Rows from expert 2 of block 7, named by matrix and row number. Rows with one number belong to one neuron. Each number is 50 + 12 x the weight over its row's rms, rounded and kept within 0 to 99. All counts start at 0. After the name is the row's rms in percent of the matrix's.
# up: expert up (model.blocks.7.mlp.up, 8x192x192), inputs 0-63
# down: expert down (model.blocks.7.mlp.down, 8x192x192, transposed), outputs 0-63
up.115 090:36 56 55 55 58 52 42 50 35 45 36 64 84 48 55 64 49 49 60 52 22 39 60 44 53 29 56 66 57 28 43 24 48 69 70 59 47 58 36 54 30 33 57 66 70 36 33 45 69 52 40 54 38 43 47 27 40 68 49 48 56 47 58 41
down.115 095:50 34 37 64 32 46 50 59 52 30 45 30 47 52 42 55 55 48 39 34 40 56 21 44 53 39 50 74 50 40 55 59 49 37 51 60 58 40 40 58 52 23 52 40 58 50 49 66 40 41 57 56 63 50 56 25 53 78 39 41 41 27 31 57
up.116 087:74 60 48 54 75 48 57 36 48 48 31 39 24 56 65 50 47 51 51 56 78 61 66 54 64 63 53 57 62 39 35 51 40 42 47 35 52 50 43 46 45 57 47 58 49 42 64 65 50 37 55 42 67 61 54 38 28 69 28 45 67 38 69 54
down.116 088:51 44 54 56 40 26 55 46 70 56 62 41 64 56 65 67 39 50 44 55 56 68 24 69 61 60 49 74 52 51 65 54 48 53 25 73 47 44 55 51 46 30 47 46 63 51 55 64 24 31 42 40 83 51 28 57 60 69 62 62 51 44 46 49
up.117 096:51 40 45 38 40 42 42 39 53 52 25 53 54 43 61 70 59 40 28 45 51 30 63 43 68 38 50 48 64 62 38 47 43 40 46 46 33 45 66 46 53 47 21 61 48 19 62 59 70 34 52 58 50 50 73 65 40 40 54 33 37 70 36 40
down.117 084:51 67 58 64 38 44 59 54 58 69 53 55 46 63 23 62 40 47 48 42 60 59 65 45 59 51 38 56 54 45 64 64 58 34 60 36 55 49 48 50 42 57 44 54 73 75 51 47 35 59 39 41 51 43 53 37 63 54 40 27 55 63 44 35
up.118 108:62 49 57 56 41 84 44 49 52 75 52 23 49 53 50 57 29 56 32 63 51 70 27 45 65 64 43 45 35 43 50 34 79 49 66 56 40 44 54 35 48 60 52 53 57 29 58 54 51 31 58 57 63 66 48 42 74 41 37 73 43 54 56 33
down.118 111:58 44 53 61 63 45 79 39 65 42 33 63 58 37 41 61 53 34 70 74 33 57 43 71 53 53 52 34 54 43 33 33 49 61 53 49 39 55 57 53 40 58 27 18 66 50 58 54 66 57 49 28 63 34 29 80 55 42 52 44 38 55 44 46
up.119 091:47 46 57 51 54 63 31 41 83 47 50 54 38 57 52 50 76 65 73 59 45 61 53 77 48 58 48 48 49 37 32 42 36 52 40 36 39 51 37 36 42 38 60 38 51 43 39 47 38 59 58 53 37 76 51 53 53 45 40 63 46 48 45 62
down.119 098:51 58 57 41 48 46 45 59 38 33 59 54 57 44 62 51 51 30 60 60 53 54 66 50 56 31 43 45 34 78 41 46 38 69 43 45 50 46 76 47 66 61 32 48 36 52 73 53 63 60 22 63 57 76 46 51 56 38 36 43 60 74 80 52
up.120 090:43 40 43 37 49 65 60 39 55 59 60 54 53 64 39 49 53 67 33 26 43 48 59 44 59 47 41 68 57 70 56 41 43 71 38 48 47 48 55 35 54 51 53 51 41 88 53 38 54 54 47 45 29 48 37 55 46 40 63 52 57 63 63 41
down.120 090:63 37 45 47 55 58 53 34 51 59 33 49 42 60 49 21 51 34 49 42 66 57 51 45 41 54 64 40 42 67 53 42 46 61 47 48 68 62 63 38 45 59 46 49 43 44 69 54 45 55 44 29 48 66 61 43 57 40 47 61 61 46 54 70
up.121 117:44 48 48 53 48 47 48 54 61 68 48 40 29 50 53 48 23 36 79 43 28 41 68 54 53 66 39 43 35 35 55 52 33 34 36 58 64 44 43 59 37 71 47 42 27 55 55 57 51 56 30 62 34 39 55 52 42 70 25 60 68 31 65 54
down.121 125:43 64 74 52 45 28 60 64 52 61 37 50 54 56 51 54 50 71 59 39 45 56 38 56 35 66 39 54 34 45 27 26 61 63 68 47 59 26 60 48 30 55 36 59 53 51 50 50 76 42 41 53 52 55 49 35 60 45 49 36 40 56 56 33
up.122 086:58 51 39 51 59 49 42 46 58 53 50 50 62 59 48 59 47 37 53 57 33 58 33 44 49 27 57 64 49 49 59 44 48 50 51 34 17 73 43 50 62 38 48 44 57 19 34 41 35 61 64 33 43 41 37 36 68 39 52 65 55 23 51 53
down.122 087:38 39 37 60 38 38 46 66 47 45 63 46 32 58 44 39 50 49 65 60 61 59 63 43 39 58 36 41 42 62 52 55 53 48 48 55 57 67 56 73 51 59 30 47 49 61 37 51 63 56 41 48 62 72 43 49 44 54 52 59 08 40 56 55
up.123 099:74 40 40 49 70 19 41 48 41 59 44 69 54 36 49 48 51 40 57 65 46 60 33 43 59 47 49 72 64 41 36 59 60 31 66 82 45 34 44 51 40 41 42 55 57 46 54 51 37 24 55 53 51 48 57 43 29 41 50 61 43 38 48 72
down.123 090:47 39 17 66 63 61 32 36 56 51 42 44 47 56 51 47 66 59 74 65 33 78 33 31 43 43 38 52 58 38 63 41 51 56 66 56 42 54 42 44 47 59 54 49 55 34 66 56 64 49 25 37 60 41 54 63 33 40 26 40 55 45 59 61
up.124 086:60 56 46 35 57 47 50 58 48 57 55 59 47 58 55 43 49 49 28 45 63 42 64 38 46 42 41 59 42 43 58 43 31 62 64 63 21 66 49 58 48 48 28 44 51 60 55 50 53 38 45 68 71 54 62 65 51 49 62 34 58 59 50 43
down.124 077:53 56 52 73 65 59 71 35 60 43 41 45 50 48 40 57 60 67 58 58 38 35 44 73 53 46 53 55 54 32 48 53 56 60 26 49 45 36 62 62 56 48 63 47 70 43 64 56 38 49 55 67 56 24 45 39 71 46 45 34 26 45 46 45
up.125 088:44 47 61 44 43 47 57 32 39 41 53 73 94 43 58 41 69 41 51 81 29 52 39 49 53 58 53 44 50 62 39 42 56 48 62 61 41 49 46 59 51 46 55 64 48 57 59 43 45 62 28 70 29 40 49 24 54 66 49 40 59 60 48 43
down.125 090:53 55 61 48 35 49 36 42 52 38 65 37 43 51 58 58 44 68 55 58 69 45 76 14 68 43 65 69 52 45 51 54 60 60 39 52 65 48 52 58 45 35 41 67 64 42 42 36 58 41 90 69 55 55 62 36 52 56 33 43 56 24 60 59
up.126 090:59 50 40 54 41 50 45 57 74 67 60 42 48 45 52 39 40 43 57 48 63 58 32 43 43 40 20 55 56 53 36 45 63 58 65 63 35 53 50 60 51 67 49 48 34 65 66 66 48 50 65 59 69 58 57 47 37 47 41 69 40 65 50 40
down.126 089:43 53 50 47 49 39 42 50 75 57 34 40 58 41 44 62 58 71 55 61 39 31 41 59 57 69 47 44 52 51 51 42 54 60 57 39 36 43 51 44 51 61 37 43 57 45 67 64 73 35 81 47 48 49 67 34 42 47 62 37 23 49 65 54
up.127 094:42 41 31 56 54 48 73 41 49 54 41 37 49 70 52 30 25 55 46 60 42 44 45 32 51 54 52 41 53 44 29 36 53 35 54 47 64 29 60 64 71 41 48 49 42 58 88 53 53 46 59 59 34 45 55 60 47 48 45 59 52 64 43 27
down.127 096:50 65 43 46 37 63 39 39 35 67 39 49 48 46 48 51 76 52 47 50 57 43 30 56 39 65 44 62 49 37 53 46 45 38 57 47 59 68 45 59 41 40 66 63 48 62 43 59 35 53 55 44 65 33 54 55 42 63 37 42 64 44 20 30
up.128 102:40 44 53 59 40 55 32 44 50 57 41 65 35 56 42 41 26 48 75 40 43 65 59 61 52 61 36 28 67 38 50 49 58 58 36 53 65 52 55 51 33 67 47 54 32 49 54 50 61 53 54 75 51 51 68 53 45 70 25 47 49 34 51 50
down.128 105:63 73 67 50 44 31 46 69 66 54 39 64 69 69 70 49 53 62 53 46 55 57 41 38 30 54 51 51 33 25 53 27 56 50 49 50 44 36 58 27 51 41 53 50 46 34 49 47 60 57 34 59 39 52 53 48 52 47 65 61 53 48 43 43
up.129 107:60 67 55 32 42 50 63 45 37 38 65 41 52 71 36 59 54 50 29 52 48 57 53 54 54 46 45 75 74 55 90 65 62 53 60 62 36 52 43 46 67 22 37 46 52 65 35 57 42 40 40 64 47 55 43 44 57 27 42 47 61 50 47 64
down.129 107:45 56 59 33 64 72 54 43 11 43 49 43 49 50 35 44 39 59 34 62 47 43 79 45 52 52 48 47 59 56 47 63 34 62 48 37 45 74 59 45 51 64 40 46 38 67 42 27 48 60 43 34 31 49 44 55 51 50 63 50 36 41 50 54
up.130 107:53 49 58 51 44 68 49 40 37 57 58 35 53 48 50 48 46 40 59 66 32 59 48 56 48 70 18 40 58 50 49 51 57 50 65 66 38 47 34 47 49 71 55 59 34 40 63 44 33 16 56 49 40 62 42 54 57 57 57 61 43 77 43 51
down.130 116:71 69 35 55 55 56 60 49 46 41 35 42 69 31 38 52 56 65 75 62 47 49 38 45 57 46 39 45 46 51 38 44 37 49 31 42 54 54 48 34 55 50 32 34 73 45 46 49 50 43 48 30 74 48 26 75 45 28 60 43 22 51 50 49
up.131 094:51 46 32 46 57 66 40 55 71 39 58 55 73 58 55 67 53 42 51 48 41 34 39 64 58 61 46 47 31 71 27 56 54 48 48 69 45 61 46 56 46 63 55 36 52 52 55 54 41 58 48 52 49 73 60 65 41 55 27 56 67 63 60 57
down.131 094:51 58 31 47 47 66 53 47 65 56 43 57 54 61 67 61 80 60 37 54 47 52 36 43 29 58 45 40 50 35 31 55 59 36 52 40 68 55 30 57 50 60 56 47 46 71 47 69 66 44 72 38 66 28 51 61 50 69 36 46 45 28 25 40
up.132 111:50 43 46 54 49 59 52 51 63 55 39 49 51 80 64 52 69 63 41 65 63 94 27 55 62 47 70 61 64 53 46 46 44 33 47 45 47 64 64 38 47 60 64 25 62 29 41 66 53 60 47 60 52 39 53 41 47 48 48 37 61 37 51 26
down.132 098:34 39 38 44 46 57 50 43 60 42 70 65 62 49 36 41 46 62 57 41 43 33 46 59 38 43 72 51 52 64 39 49 55 62 53 39 48 28 64 49 52 32 38 52 55 67 69 64 47 62 47 34 47 46 49 49 41 35 36 46 55 61 40 11
up.133 102:56 40 53 47 59 37 62 66 26 42 54 65 50 30 64 45 48 54 64 33 48 64 44 48 61 36 38 50 61 47 44 36 52 60 47 64 51 39 43 59 46 44 48 61 62 39 52 41 51 44 43 53 61 48 80 37 39 51 56 32 48 65 59 46
down.133 110:60 58 63 45 56 42 60 58 38 33 43 52 54 59 52 59 90 48 37 58 43 58 57 48 47 43 67 40 37 28 44 53 49 57 56 72 57 39 22 53 46 57 51 48 47 53 45 35 61 55 59 52 71 49 51 38 69 62 51 60 46 34 37 45
up.134 138:58 59 46 53 40 36 58 43 52 55 61 63 31 67 42 41 73 39 41 51 65 42 42 55 51 45 40 54 49 56 74 57 53 38 45 38 39 43 68 20 53 54 32 36 43 38 38 46 43 61 62 64 48 37 40 48 57 36 56 47 53 60 40 71
down.134 131:55 38 50 44 49 58 43 42 28 44 48 67 34 68 40 42 52 63 49 39 39 37 56 53 46 43 57 45 53 52 53 59 45 56 52 52 60 70 47 52 42 72 41 54 63 71 58 42 41 60 26 50 39 51 52 57 37 43 68 37 25 51 54 31
up.135 091:36 55 51 39 35 45 47 65 82 29 47 48 55 52 42 54 63 69 58 46 32 49 29 83 55 45 68 54 37 66 59 48 62 75 40 63 34 46 65 59 55 43 68 50 66 46 57 54 43 60 62 58 56 47 59 51 72 51 58 56 58 61 37 60
down.135 095:37 58 62 35 57 55 35 61 37 49 70 55 35 47 35 53 27 57 49 58 33 44 64 47 79 35 41 34 71 49 37 50 46 64 44 39 46 54 65 54 68 55 59 65 66 52 47 24 39 49 42 57 43 78 57 63 50 47 55 61 41 41 74 61
up.136 108:51 52 54 45 49 43 72 36 58 39 56 44 49 49 40 35 54 45 56 48 60 56 49 45 52 36 58 72 60 62 48 57 53 53 31 57 33 40 56 23 45 34 49 53 43 37 40 66 48 48 63 42 38 41 31 46 55 22 56 52 40 35 46 75
down.136 104:42 42 48 40 59 67 55 70 32 54 54 69 43 71 50 23 53 47 49 58 73 43 58 47 38 51 47 54 61 50 46 65 45 56 51 41 38 62 45 55 35 84 58 65 58 66 59 53 38 60 42 42 35 58 57 61 32 62 60 46 36 55 48 58
up.137 135:53 52 54 57 58 48 64 54 51 54 80 48 61 75 19 56 49 22 65 46 65 43 34 22 51 57 48 64 66 52 74 27 47 60 44 37 60 44 51 50 50 37 30 47 49 55 32 83 49 53 33 51 31 47 49 48 40 42 49 39 49 56 57 50
down.137 124:44 60 63 42 54 53 31 34 42 44 56 43 30 53 54 41 60 35 42 40 60 69 49 52 52 51 36 40 39 54 62 57 36 29 50 53 38 42 41 47 49 42 46 38 40 42 47 58 55 37 78 25 64 56 47 63 41 55 41 73 61 33 47 59
up.138 086:49 40 41 62 41 55 31 51 54 48 31 38 31 59 43 56 57 42 73 42 50 60 36 54 52 72 45 31 68 39 42 56 40 50 37 48 39 50 22 63 47 53 65 49 46 26 68 57 25 33 44 58 48 60 40 49 73 50 46 49 37 63 48 52
down.138 094:58 58 37 75 62 56 82 54 40 58 38 39 54 26 57 57 39 40 66 66 53 54 27 52 67 33 46 41 56 40 44 27 45 31 40 53 62 26 68 66 63 37 57 70 46 47 40 45 38 53 58 41 61 43 47 56 43 47 46 57 40 69 56 36
up.139 091:62 70 42 46 39 38 39 53 45 55 55 44 43 50 52 55 51 31 29 69 46 52 37 45 51 41 60 51 48 56 50 49 49 54 62 45 11 44 35 52 42 49 54 27 64 44 64 62 38 44 59 49 47 48 58 37 54 24 53 51 42 63 33 46
down.139 089:43 77 47 35 52 45 52 65 39 48 55 32 56 43 63 75 39 55 51 58 60 33 49 38 61 53 39 63 60 68 41 59 32 60 62 33 29 55 72 63 53 47 41 45 56 70 70 34 60 44 46 65 38 50 39 36 43 36 52 49 50 29 76 57
up.140 093:36 38 42 56 61 62 41 39 39 76 48 69 52 62 50 66 38 24 48 34 54 43 54 60 56 70 59 47 47 43 50 48 46 52 15 72 34 71 34 47 46 60 36 54 30 66 35 40 49 45 43 33 56 68 37 43 48 50 28 49 53 46 57 62
down.140 102:34 53 42 40 63 49 37 50 56 61 56 51 57 50 34 59 66 78 57 57 46 60 23 51 53 48 29 53 45 60 54 21 39 64 50 47 55 39 59 40 56 42 51 39 40 58 69 60 61 33 38 19 46 67 45 67 57 19 65 53 58 48 53 45
up.141 108:69 71 50 35 45 49 64 47 44 39 42 55 46 31 43 51 80 57 36 59 41 44 59 51 51 39 64 66 49 50 68 50 47 56 63 45 30 42 56 46 67 23 51 63 52 37 27 47 34 61 45 62 42 43 42 55 52 14 63 59 50 52 48 44
down.141 106:44 55 55 34 57 60 47 41 44 47 57 47 46 57 55 46 23 58 39 42 51 45 82 38 62 43 41 47 50 38 50 65 36 62 54 40 45 72 58 47 38 53 31 35 48 66 43 24 47 55 32 44 55 46 40 60 63 59 64 49 37 52 54 52
up.142 101:36 32 47 44 47 49 39 40 54 55 29 33 49 52 50 41 47 51 43 53 55 35 66 48 56 53 28 47 32 33 28 31 34 57 36 32 39 55 37 68 54 46 72 33 37 45 49 45 70 40 59 46 48 63 54 65 39 61 23 76 50 56 46 47
down.142 097:36 45 48 49 58 33 49 65 33 59 47 45 61 52 75 58 60 36 48 38 44 48 60 30 36 49 49 62 35 71 51 50 38 56 54 38 34 39 68 40 73 57 04 51 54 50 64 51 42 53 39 37 60 52 54 35 50 39 56 58 69 55 47 45
up.143 104:24 47 48 57 51 42 47 50 72 59 52 74 53 55 58 45 47 36 43 50 66 48 28 52 69 36 53 52 54 45 45 53 45 35 54 76 33 51 49 34 57 77 39 37 55 50 57 53 46 62 49 54 53 77 51 49 53 58 47 49 40 39 55 46
down.143 097:55 42 36 51 60 69 52 52 73 68 46 52 62 45 28 35 50 41 38 38 33 55 41 53 53 60 50 38 52 46 36 22 42 41 39 55 42 30 62 45 35 50 35 28 32 59 48 50 63 40 77 47 47 42 52 58 31 58 46 27 44 70 40 42
up.144 082:63 40 46 44 34 30 44 57 72 43 57 41 49 31 42 43 63 54 61 65 57 49 53 91 68 57 34 46 38 60 64 32 51 23 42 50 51 56 61 38 35 62 62 32 50 58 40 56 56 39 30 32 39 38 54 55 63 45 49 63 51 42 31 43
down.144 088:54 54 69 57 07 47 53 56 23 43 52 76 49 62 65 40 50 48 50 51 57 43 68 56 65 42 56 56 72 63 37 56 60 57 60 41 62 52 46 53 62 61 53 65 64 32 57 58 70 70 54 44 58 50 66 52 62 36 64 55 55 48 64 41
up.145 119:52 58 46 48 41 36 25 53 48 33 66 56 45 72 47 39 36 60 41 54 52 52 35 63 36 62 40 43 42 60 68 45 75 48 59 63 37 53 45 41 56 68 40 50 45 51 62 61 35 51 45 55 76 80 60 43 56 50 63 55 60 77 51 40
down.145 126:63 58 41 38 39 54 53 45 47 63 42 39 56 22 52 43 46 67 67 74 36 45 45 44 73 54 45 37 52 57 50 45 39 38 51 48 28 57 51 60 47 42 39 38 63 71 41 41 49 46 40 49 58 35 55 45 30 49 49 48 33 39 58 54
up.146 104:31 46 42 48 55 69 32 39 62 67 67 59 35 58 40 43 44 36 68 57 71 36 64 74 43 58 32 44 23 40 48 46 27 54 43 65 43 41 33 37 51 79 40 53 31 48 59 44 54 40 53 55 50 65 36 64 32 48 52 61 38 43 22 65
down.146 105:43 38 56 31 44 62 40 48 43 41 49 52 39 48 45 51 68 62 36 61 44 55 36 51 40 38 47 59 42 64 44 31 34 45 50 54 49 41 63 41 56 54 49 49 62 70 68 52 66 40 51 38 56 37 51 26 44 41 70 50 49 54 47 47
up.147 094:44 38 45 64 40 52 18 59 56 60 44 50 33 74 62 36 56 39 75 74 92 41 43 55 45 63 26 53 56 66 36 34 49 56 37 68 40 56 47 56 40 76 54 58 24 47 42 51 35 49 47 40 58 51 35 52 40 51 28 33 40 48 45 68
down.147 097:37 38 42 52 47 56 46 53 51 47 58 47 63 50 62 61 63 67 71 76 35 50 42 45 41 52 54 58 53 51 44 18 46 62 58 37 40 42 52 38 64 25 46 54 34 41 61 51 54 63 53 62 37 54 22 70 59 32 61 43 36 42 76 55
up.148 094:66 62 74 29 35 43 56 54 59 58 64 40 53 65 36 55 58 61 52 55 54 57 38 61 55 25 53 62 42 57 95 53 46 46 42 45 27 42 44 30 61 36 48 37 61 62 39 54 49 43 58 60 45 71 45 55 49 34 49 56 54 38 61 51
down.148 094:36 42 48 45 46 49 52 63 38 46 51 52 46 59 53 40 41 47 64 57 40 41 79 42 55 41 52 51 51 62 44 65 46 52 45 31 71 62 57 58 49 70 40 73 42 69 45 55 55 74 31 34 32 44 53 64 38 59 64 55 29 53 28 63
up.149 101:67 63 60 32 51 19 52 55 54 58 58 59 22 28 49 60 52 51 34 55 56 55 66 51 62 16 43 60 53 25 41 31 42 37 58 40 46 56 59 36 48 43 50 63 65 39 37 51 67 29 39 64 51 37 57 58 50 34 46 46 65 45 48 26
down.149 097:71 58 47 40 56 42 54 55 65 81 49 42 53 63 60 42 34 45 71 28 47 66 26 40 64 72 27 64 64 37 59 65 67 34 46 69 43 47 38 46 42 34 47 60 51 41 45 59 32 38 60 55 58 63 48 37 58 71 54 69 48 44 30 64
up.150 082:52 55 63 39 57 23 58 56 59 40 68 46 40 54 54 50 51 39 21 62 51 39 67 38 50 60 53 54 67 53 71 59 51 47 52 52 55 52 46 40 38 51 21 48 59 78 66 30 41 57 53 31 43 61 50 30 60 48 37 55 58 40 54 54
down.150 087:50 54 51 52 54 60 59 47 50 57 48 52 40 45 22 49 54 72 58 22 40 42 59 48 60 34 56 40 47 55 46 64 28 54 41 58 40 51 54 53 42 48 62 49 32 52 46 61 33 58 61 46 52 51 51 48 37 45 32 64 59 38 46 41
up.151 084:69 74 47 28 41 46 59 44 57 44 55 70 38 47 18 62 48 40 54 47 42 58 48 75 34 42 53 51 30 54 64 64 46 31 47 34 43 51 61 52 52 41 46 47 40 46 31 68 53 60 50 53 35 58 41 42 63 28 42 54 44 39 53 55
down.151 093:37 34 78 37 54 72 38 56 28 55 48 59 52 55 77 46 37 54 53 58 52 20 63 57 35 39 51 47 46 55 37 74 38 40 46 49 71 77 55 72 36 80 63 56 50 61 58 35 62 60 43 49 26 45 54 51 53 50 54 42 63 62 39 41
up.152 091:43 72 47 16 44 39 49 35 49 57 44 73 43 59 22 38 57 49 44 70 61 44 57 45 44 60 37 39 45 52 57 64 38 35 53 38 54 51 68 23 34 37 59 51 36 63 28 57 50 47 39 53 33 44 45 49 46 48 50 55 52 30 43 46
down.152 095:53 50 54 62 51 61 47 70 33 44 47 39 31 73 57 56 53 52 34 65 57 41 37 42 13 64 50 73 58 51 47 40 59 39 42 49 40 41 31 44 68 72 50 68 58 61 38 49 63 63 35 61 59 37 54 33 50 54 52 66 55 43 53 59
up.153 099:38 69 66 57 49 50 53 60 14 47 64 63 40 47 60 46 58 51 61 42 39 47 46 30 46 58 43 46 69 51 49 59 43 40 40 69 59 51 57 59 31 44 49 47 41 62 46 57 50 61 44 77 36 37 65 49 50 42 42 58 43 64 54 45
down.153 102:41 87 60 53 49 52 53 56 39 40 47 43 52 71 44 41 54 47 41 55 59 49 44 47 29 37 49 38 45 37 68 49 57 65 50 43 42 24 33 41 75 36 51 32 46 38 38 58 55 44 68 53 63 47 47 46 83 63 75 66 40 63 47 59
up.154 092:60 57 63 27 60 64 28 47 58 35 52 57 58 49 29 47 50 54 40 52 49 53 35 61 68 56 36 54 48 61 28 61 40 54 62 70 31 51 30 51 47 70 34 42 38 54 64 61 48 28 63 72 50 82 47 49 44 30 48 46 42 41 54 50
down.154 091:53 59 65 34 62 56 49 52 47 60 60 46 41 31 56 81 51 49 36 71 36 56 58 41 38 40 52 65 26 39 38 25 38 57 53 48 40 57 64 51 53 50 51 24 49 63 49 37 66 61 40 35 59 61 47 54 47 29 44 35 53 44 55 52
up.155 091:37 43 56 48 65 50 30 53 60 50 58 48 56 50 49 55 56 48 59 48 54 28 51 88 78 60 50 55 49 48 51 44 47 55 39 59 49 37 58 63 36 48 66 34 29 50 41 64 35 50 60 34 40 38 62 52 70 28 35 69 47 37 66 54
down.155 096:26 42 58 46 55 39 42 64 35 29 70 75 40 49 85 37 57 68 56 66 51 54 79 36 46 51 47 42 60 63 42 51 48 46 48 52 44 50 54 62 70 64 44 74 34 42 65 47 48 63 52 45 46 65 30 74 42 44 49 35 48 60 64 50
up.156 108:50 48 30 40 61 40 47 48 35 48 74 58 56 62 36 53 46 64 53 31 35 75 52 40 48 36 75 69 52 51 34 39 58 47 35 60 55 41 58 38 49 09 47 50 65 58 50 49 65 65 42 56 49 48 73 47 43 39 61 45 46 58 40 30
down.156 104:69 50 48 54 45 52 52 56 63 45 37 65 47 62 53 39 91 61 59 58 48 19 45 51 45 43 72 48 37 58 50 39 58 51 70 61 53 37 35 48 60 63 61 62 54 73 66 48 66 45 52 61 44 20 47 54 46 44 66 77 61 67 56 39
up.157 101:83 42 49 48 84 43 50 52 35 41 63 42 52 42 61 56 57 37 88 56 39 60 48 35 54 57 24 46 49 33 37 64 62 55 42 70 53 36 37 60 60 36 33 55 56 47 47 45 50 44 41 71 61 63 73 55 47 37 49 68 19 49 54 55
down.157 099:55 67 55 56 38 39 68 36 49 36 25 72 59 50 56 45 63 62 55 54 42 52 55 51 47 49 51 64 35 38 32 25 66 55 68 36 22 31 50 23 53 45 48 50 69 56 49 59 62 41 73 57 66 62 43 44 46 43 74 53 44 56 45 39
up.158 101:54 44 41 23 45 39 54 47 37 50 52 51 54 37 68 41 65 35 52 61 75 40 57 52 59 48 52 50 69 36 48 29 52 40 59 53 26 58 36 45 62 48 30 57 54 38 60 60 91 53 56 58 50 36 46 62 45 61 49 47 50 58 59 49
down.158 102:43 48 56 73 47 57 61 32 48 72 58 64 22 61 50 50 50 48 19 51 29 50 56 28 44 56 35 44 64 39 56 60 74 42 55 45 23 70 84 44 41 31 43 40 64 32 36 43 33 50 56 62 68 55 47 39 52 58 71 34 46 45 44 46
up.159 097:50 67 51 38 49 55 35 46 81 54 51 35 58 61 60 54 45 32 39 54 44 79 44 58 61 52 43 55 51 53 53 46 80 41 49 49 44 41 41 51 54 32 26 44 69 31 43 63 56 50 37 52 74 44 46 27 38 59 56 47 55 58 50 65
down.159 095:52 50 66 30 46 36 70 49 48 60 27 55 41 47 41 56 44 40 46 40 28 46 62 51 67 54 55 20 57 52 51 70 39 53 47 37 45 86 50 61 30 51 29 46 71 58 50 23 41 51 47 54 43 46 25 55 57 74 57 27 31 25 36 51
up.160 117:73 44 36 40 60 39 48 27 41 64 78 47 51 57 67 57 60 39 60 46 30 47 49 47 65 39 37 34 31 42 54 41 49 36 55 51 51 41 45 35 40 62 44 48 53 31 52 40 71 30 54 45 58 42 61 40 51 46 34 58 33 41 61 62
down.160 097:55 44 40 64 67 34 62 44 48 48 49 39 43 48 33 80 54 56 77 41 27 37 52 43 54 41 50 45 54 49 52 47 55 44 55 55 55 61 17 59 55 35 68 61 60 68 63 76 49 26 55 64 45 40 78 43 50 55 36 52 38 34 44 29
up.161 106:68 47 50 27 52 60 38 14 47 63 54 47 48 68 32 62 45 43 56 40 38 63 56 49 59 57 52 60 54 33 49 44 35 39 51 64 45 24 27 42 39 52 51 52 64 41 66 72 51 24 41 59 47 77 63 36 47 38 42 54 37 57 56 64
down.161 071:56 43 40 65 50 60 52 32 48 41 53 64 29 29 55 57 38 53 57 22 69 51 65 66 57 78 48 34 62 40 58 44 39 31 42 54 65 51 23 45 34 48 49 29 52 45 57 45 48 89 64 50 49 56 63 36 39 39 35 41 55 51 56 16
up.162 081:54 52 54 45 32 45 43 76 53 51 34 52 43 37 45 68 47 60 47 44 32 54 59 47 52 46 53 43 51 51 31 45 33 61 54 45 42 49 43 43 34 41 55 53 60 57 39 63 45 40 49 17 51 63 50 44 47 67 24 35 32 39 52 54
down.162 077:49 40 57 57 68 31 51 60 55 54 52 44 29 76 50 48 17 38 55 73 36 61 48 39 45 55 42 49 47 50 62 58 52 45 47 49 60 40 46 60 60 58 46 56 46 47 64 62 70 56 29 45 40 56 53 32 57 51 77 48 79 29 44 72
up.163 103:68 60 43 57 53 38 23 53 43 20 52 51 37 52 51 41 56 58 60 37 54 55 36 70 45 51 51 52 21 75 42 36 56 68 56 47 51 45 47 62 52 58 78 30 43 33 39 54 46 68 38 60 72 55 56 43 65 35 71 53 45 82 53 48
down.163 114:48 75 54 47 50 44 50 40 61 43 56 37 64 32 64 53 47 67 59 64 25 40 72 54 67 33 45 48 45 56 50 46 60 46 55 40 51 27 56 64 53 06 67 56 69 76 51 51 53 29 53 63 56 39 50 51 58 53 49 55 56 53 72 64
up.164 103:57 50 57 41 40 30 59 36 44 57 56 65 58 44 64 43 76 50 38 52 61 61 40 45 54 36 50 57 35 42 33 42 58 50 68 44 47 50 62 68 40 37 60 63 62 34 50 49 54 45 49 37 54 48 49 52 28 33 65 36 43 89 37 38
down.164 105:52 62 50 54 40 40 37 54 60 61 63 38 72 47 59 46 71 54 49 33 45 60 50 58 62 56 65 44 65 41 41 40 55 41 62 52 55 67 50 61 13 55 50 55 60 40 70 50 54 50 54 61 71 51 53 35 40 52 49 45 41 54 53 45
up.165 098:56 50 43 33 55 36 44 51 48 46 49 54 59 60 67 47 43 61 52 49 39 64 25 63 54 52 49 41 52 36 49 51 37 48 65 46 57 45 32 58 41 58 43 63 60 37 46 48 68 44 35 73 47 56 53 28 40 59 46 41 41 41 46 42
down.165 093:38 58 51 49 50 48 63 46 47 56 51 57 53 36 65 41 42 60 37 41 52 60 40 16 68 47 43 32 73 39 56 60 59 48 57 77 49 70 23 62 73 33 35 20 63 44 24 61 39 53 56 55 63 56 52 52 58 63 52 62 47 31 46 55
up.166 132:72 55 52 35 50 44 38 41 36 53 85 46 44 47 65 65 53 36 54 57 45 59 59 25 57 56 41 36 30 32 44 45 54 29 59 52 50 44 43 54 29 59 44 62 51 27 47 47 59 30 47 58 60 48 51 55 52 52 46 57 39 46 62 55
down.166 131:49 54 38 50 83 40 59 42 40 52 60 31 36 50 47 72 40 46 79 50 19 52 48 70 54 44 43 55 55 40 53 65 66 59 50 55 52 48 28 58 38 55 69 54 39 61 61 50 30 37 53 65 34 48 65 25 50 43 35 64 41 49 59 50
up.167 092:66 45 43 37 38 48 59 30 38 48 42 29 63 48 51 69 58 44 28 47 46 56 57 35 65 63 38 39 56 51 56 51 76 54 66 50 32 53 41 57 40 63 43 47 42 55 61 42 37 34 66 51 46 64 55 35 54 66 43 60 46 53 39 50
down.167 091:66 63 56 41 37 55 59 43 55 60 45 44 51 32 44 50 45 41 44 68 40 44 32 66 38 85 57 60 48 34 51 49 67 52 55 51 52 32 68 26 35 57 46 50 47 51 44 49 51 72 51 23 37 51 26 63 44 17 51 62 44 58 47 69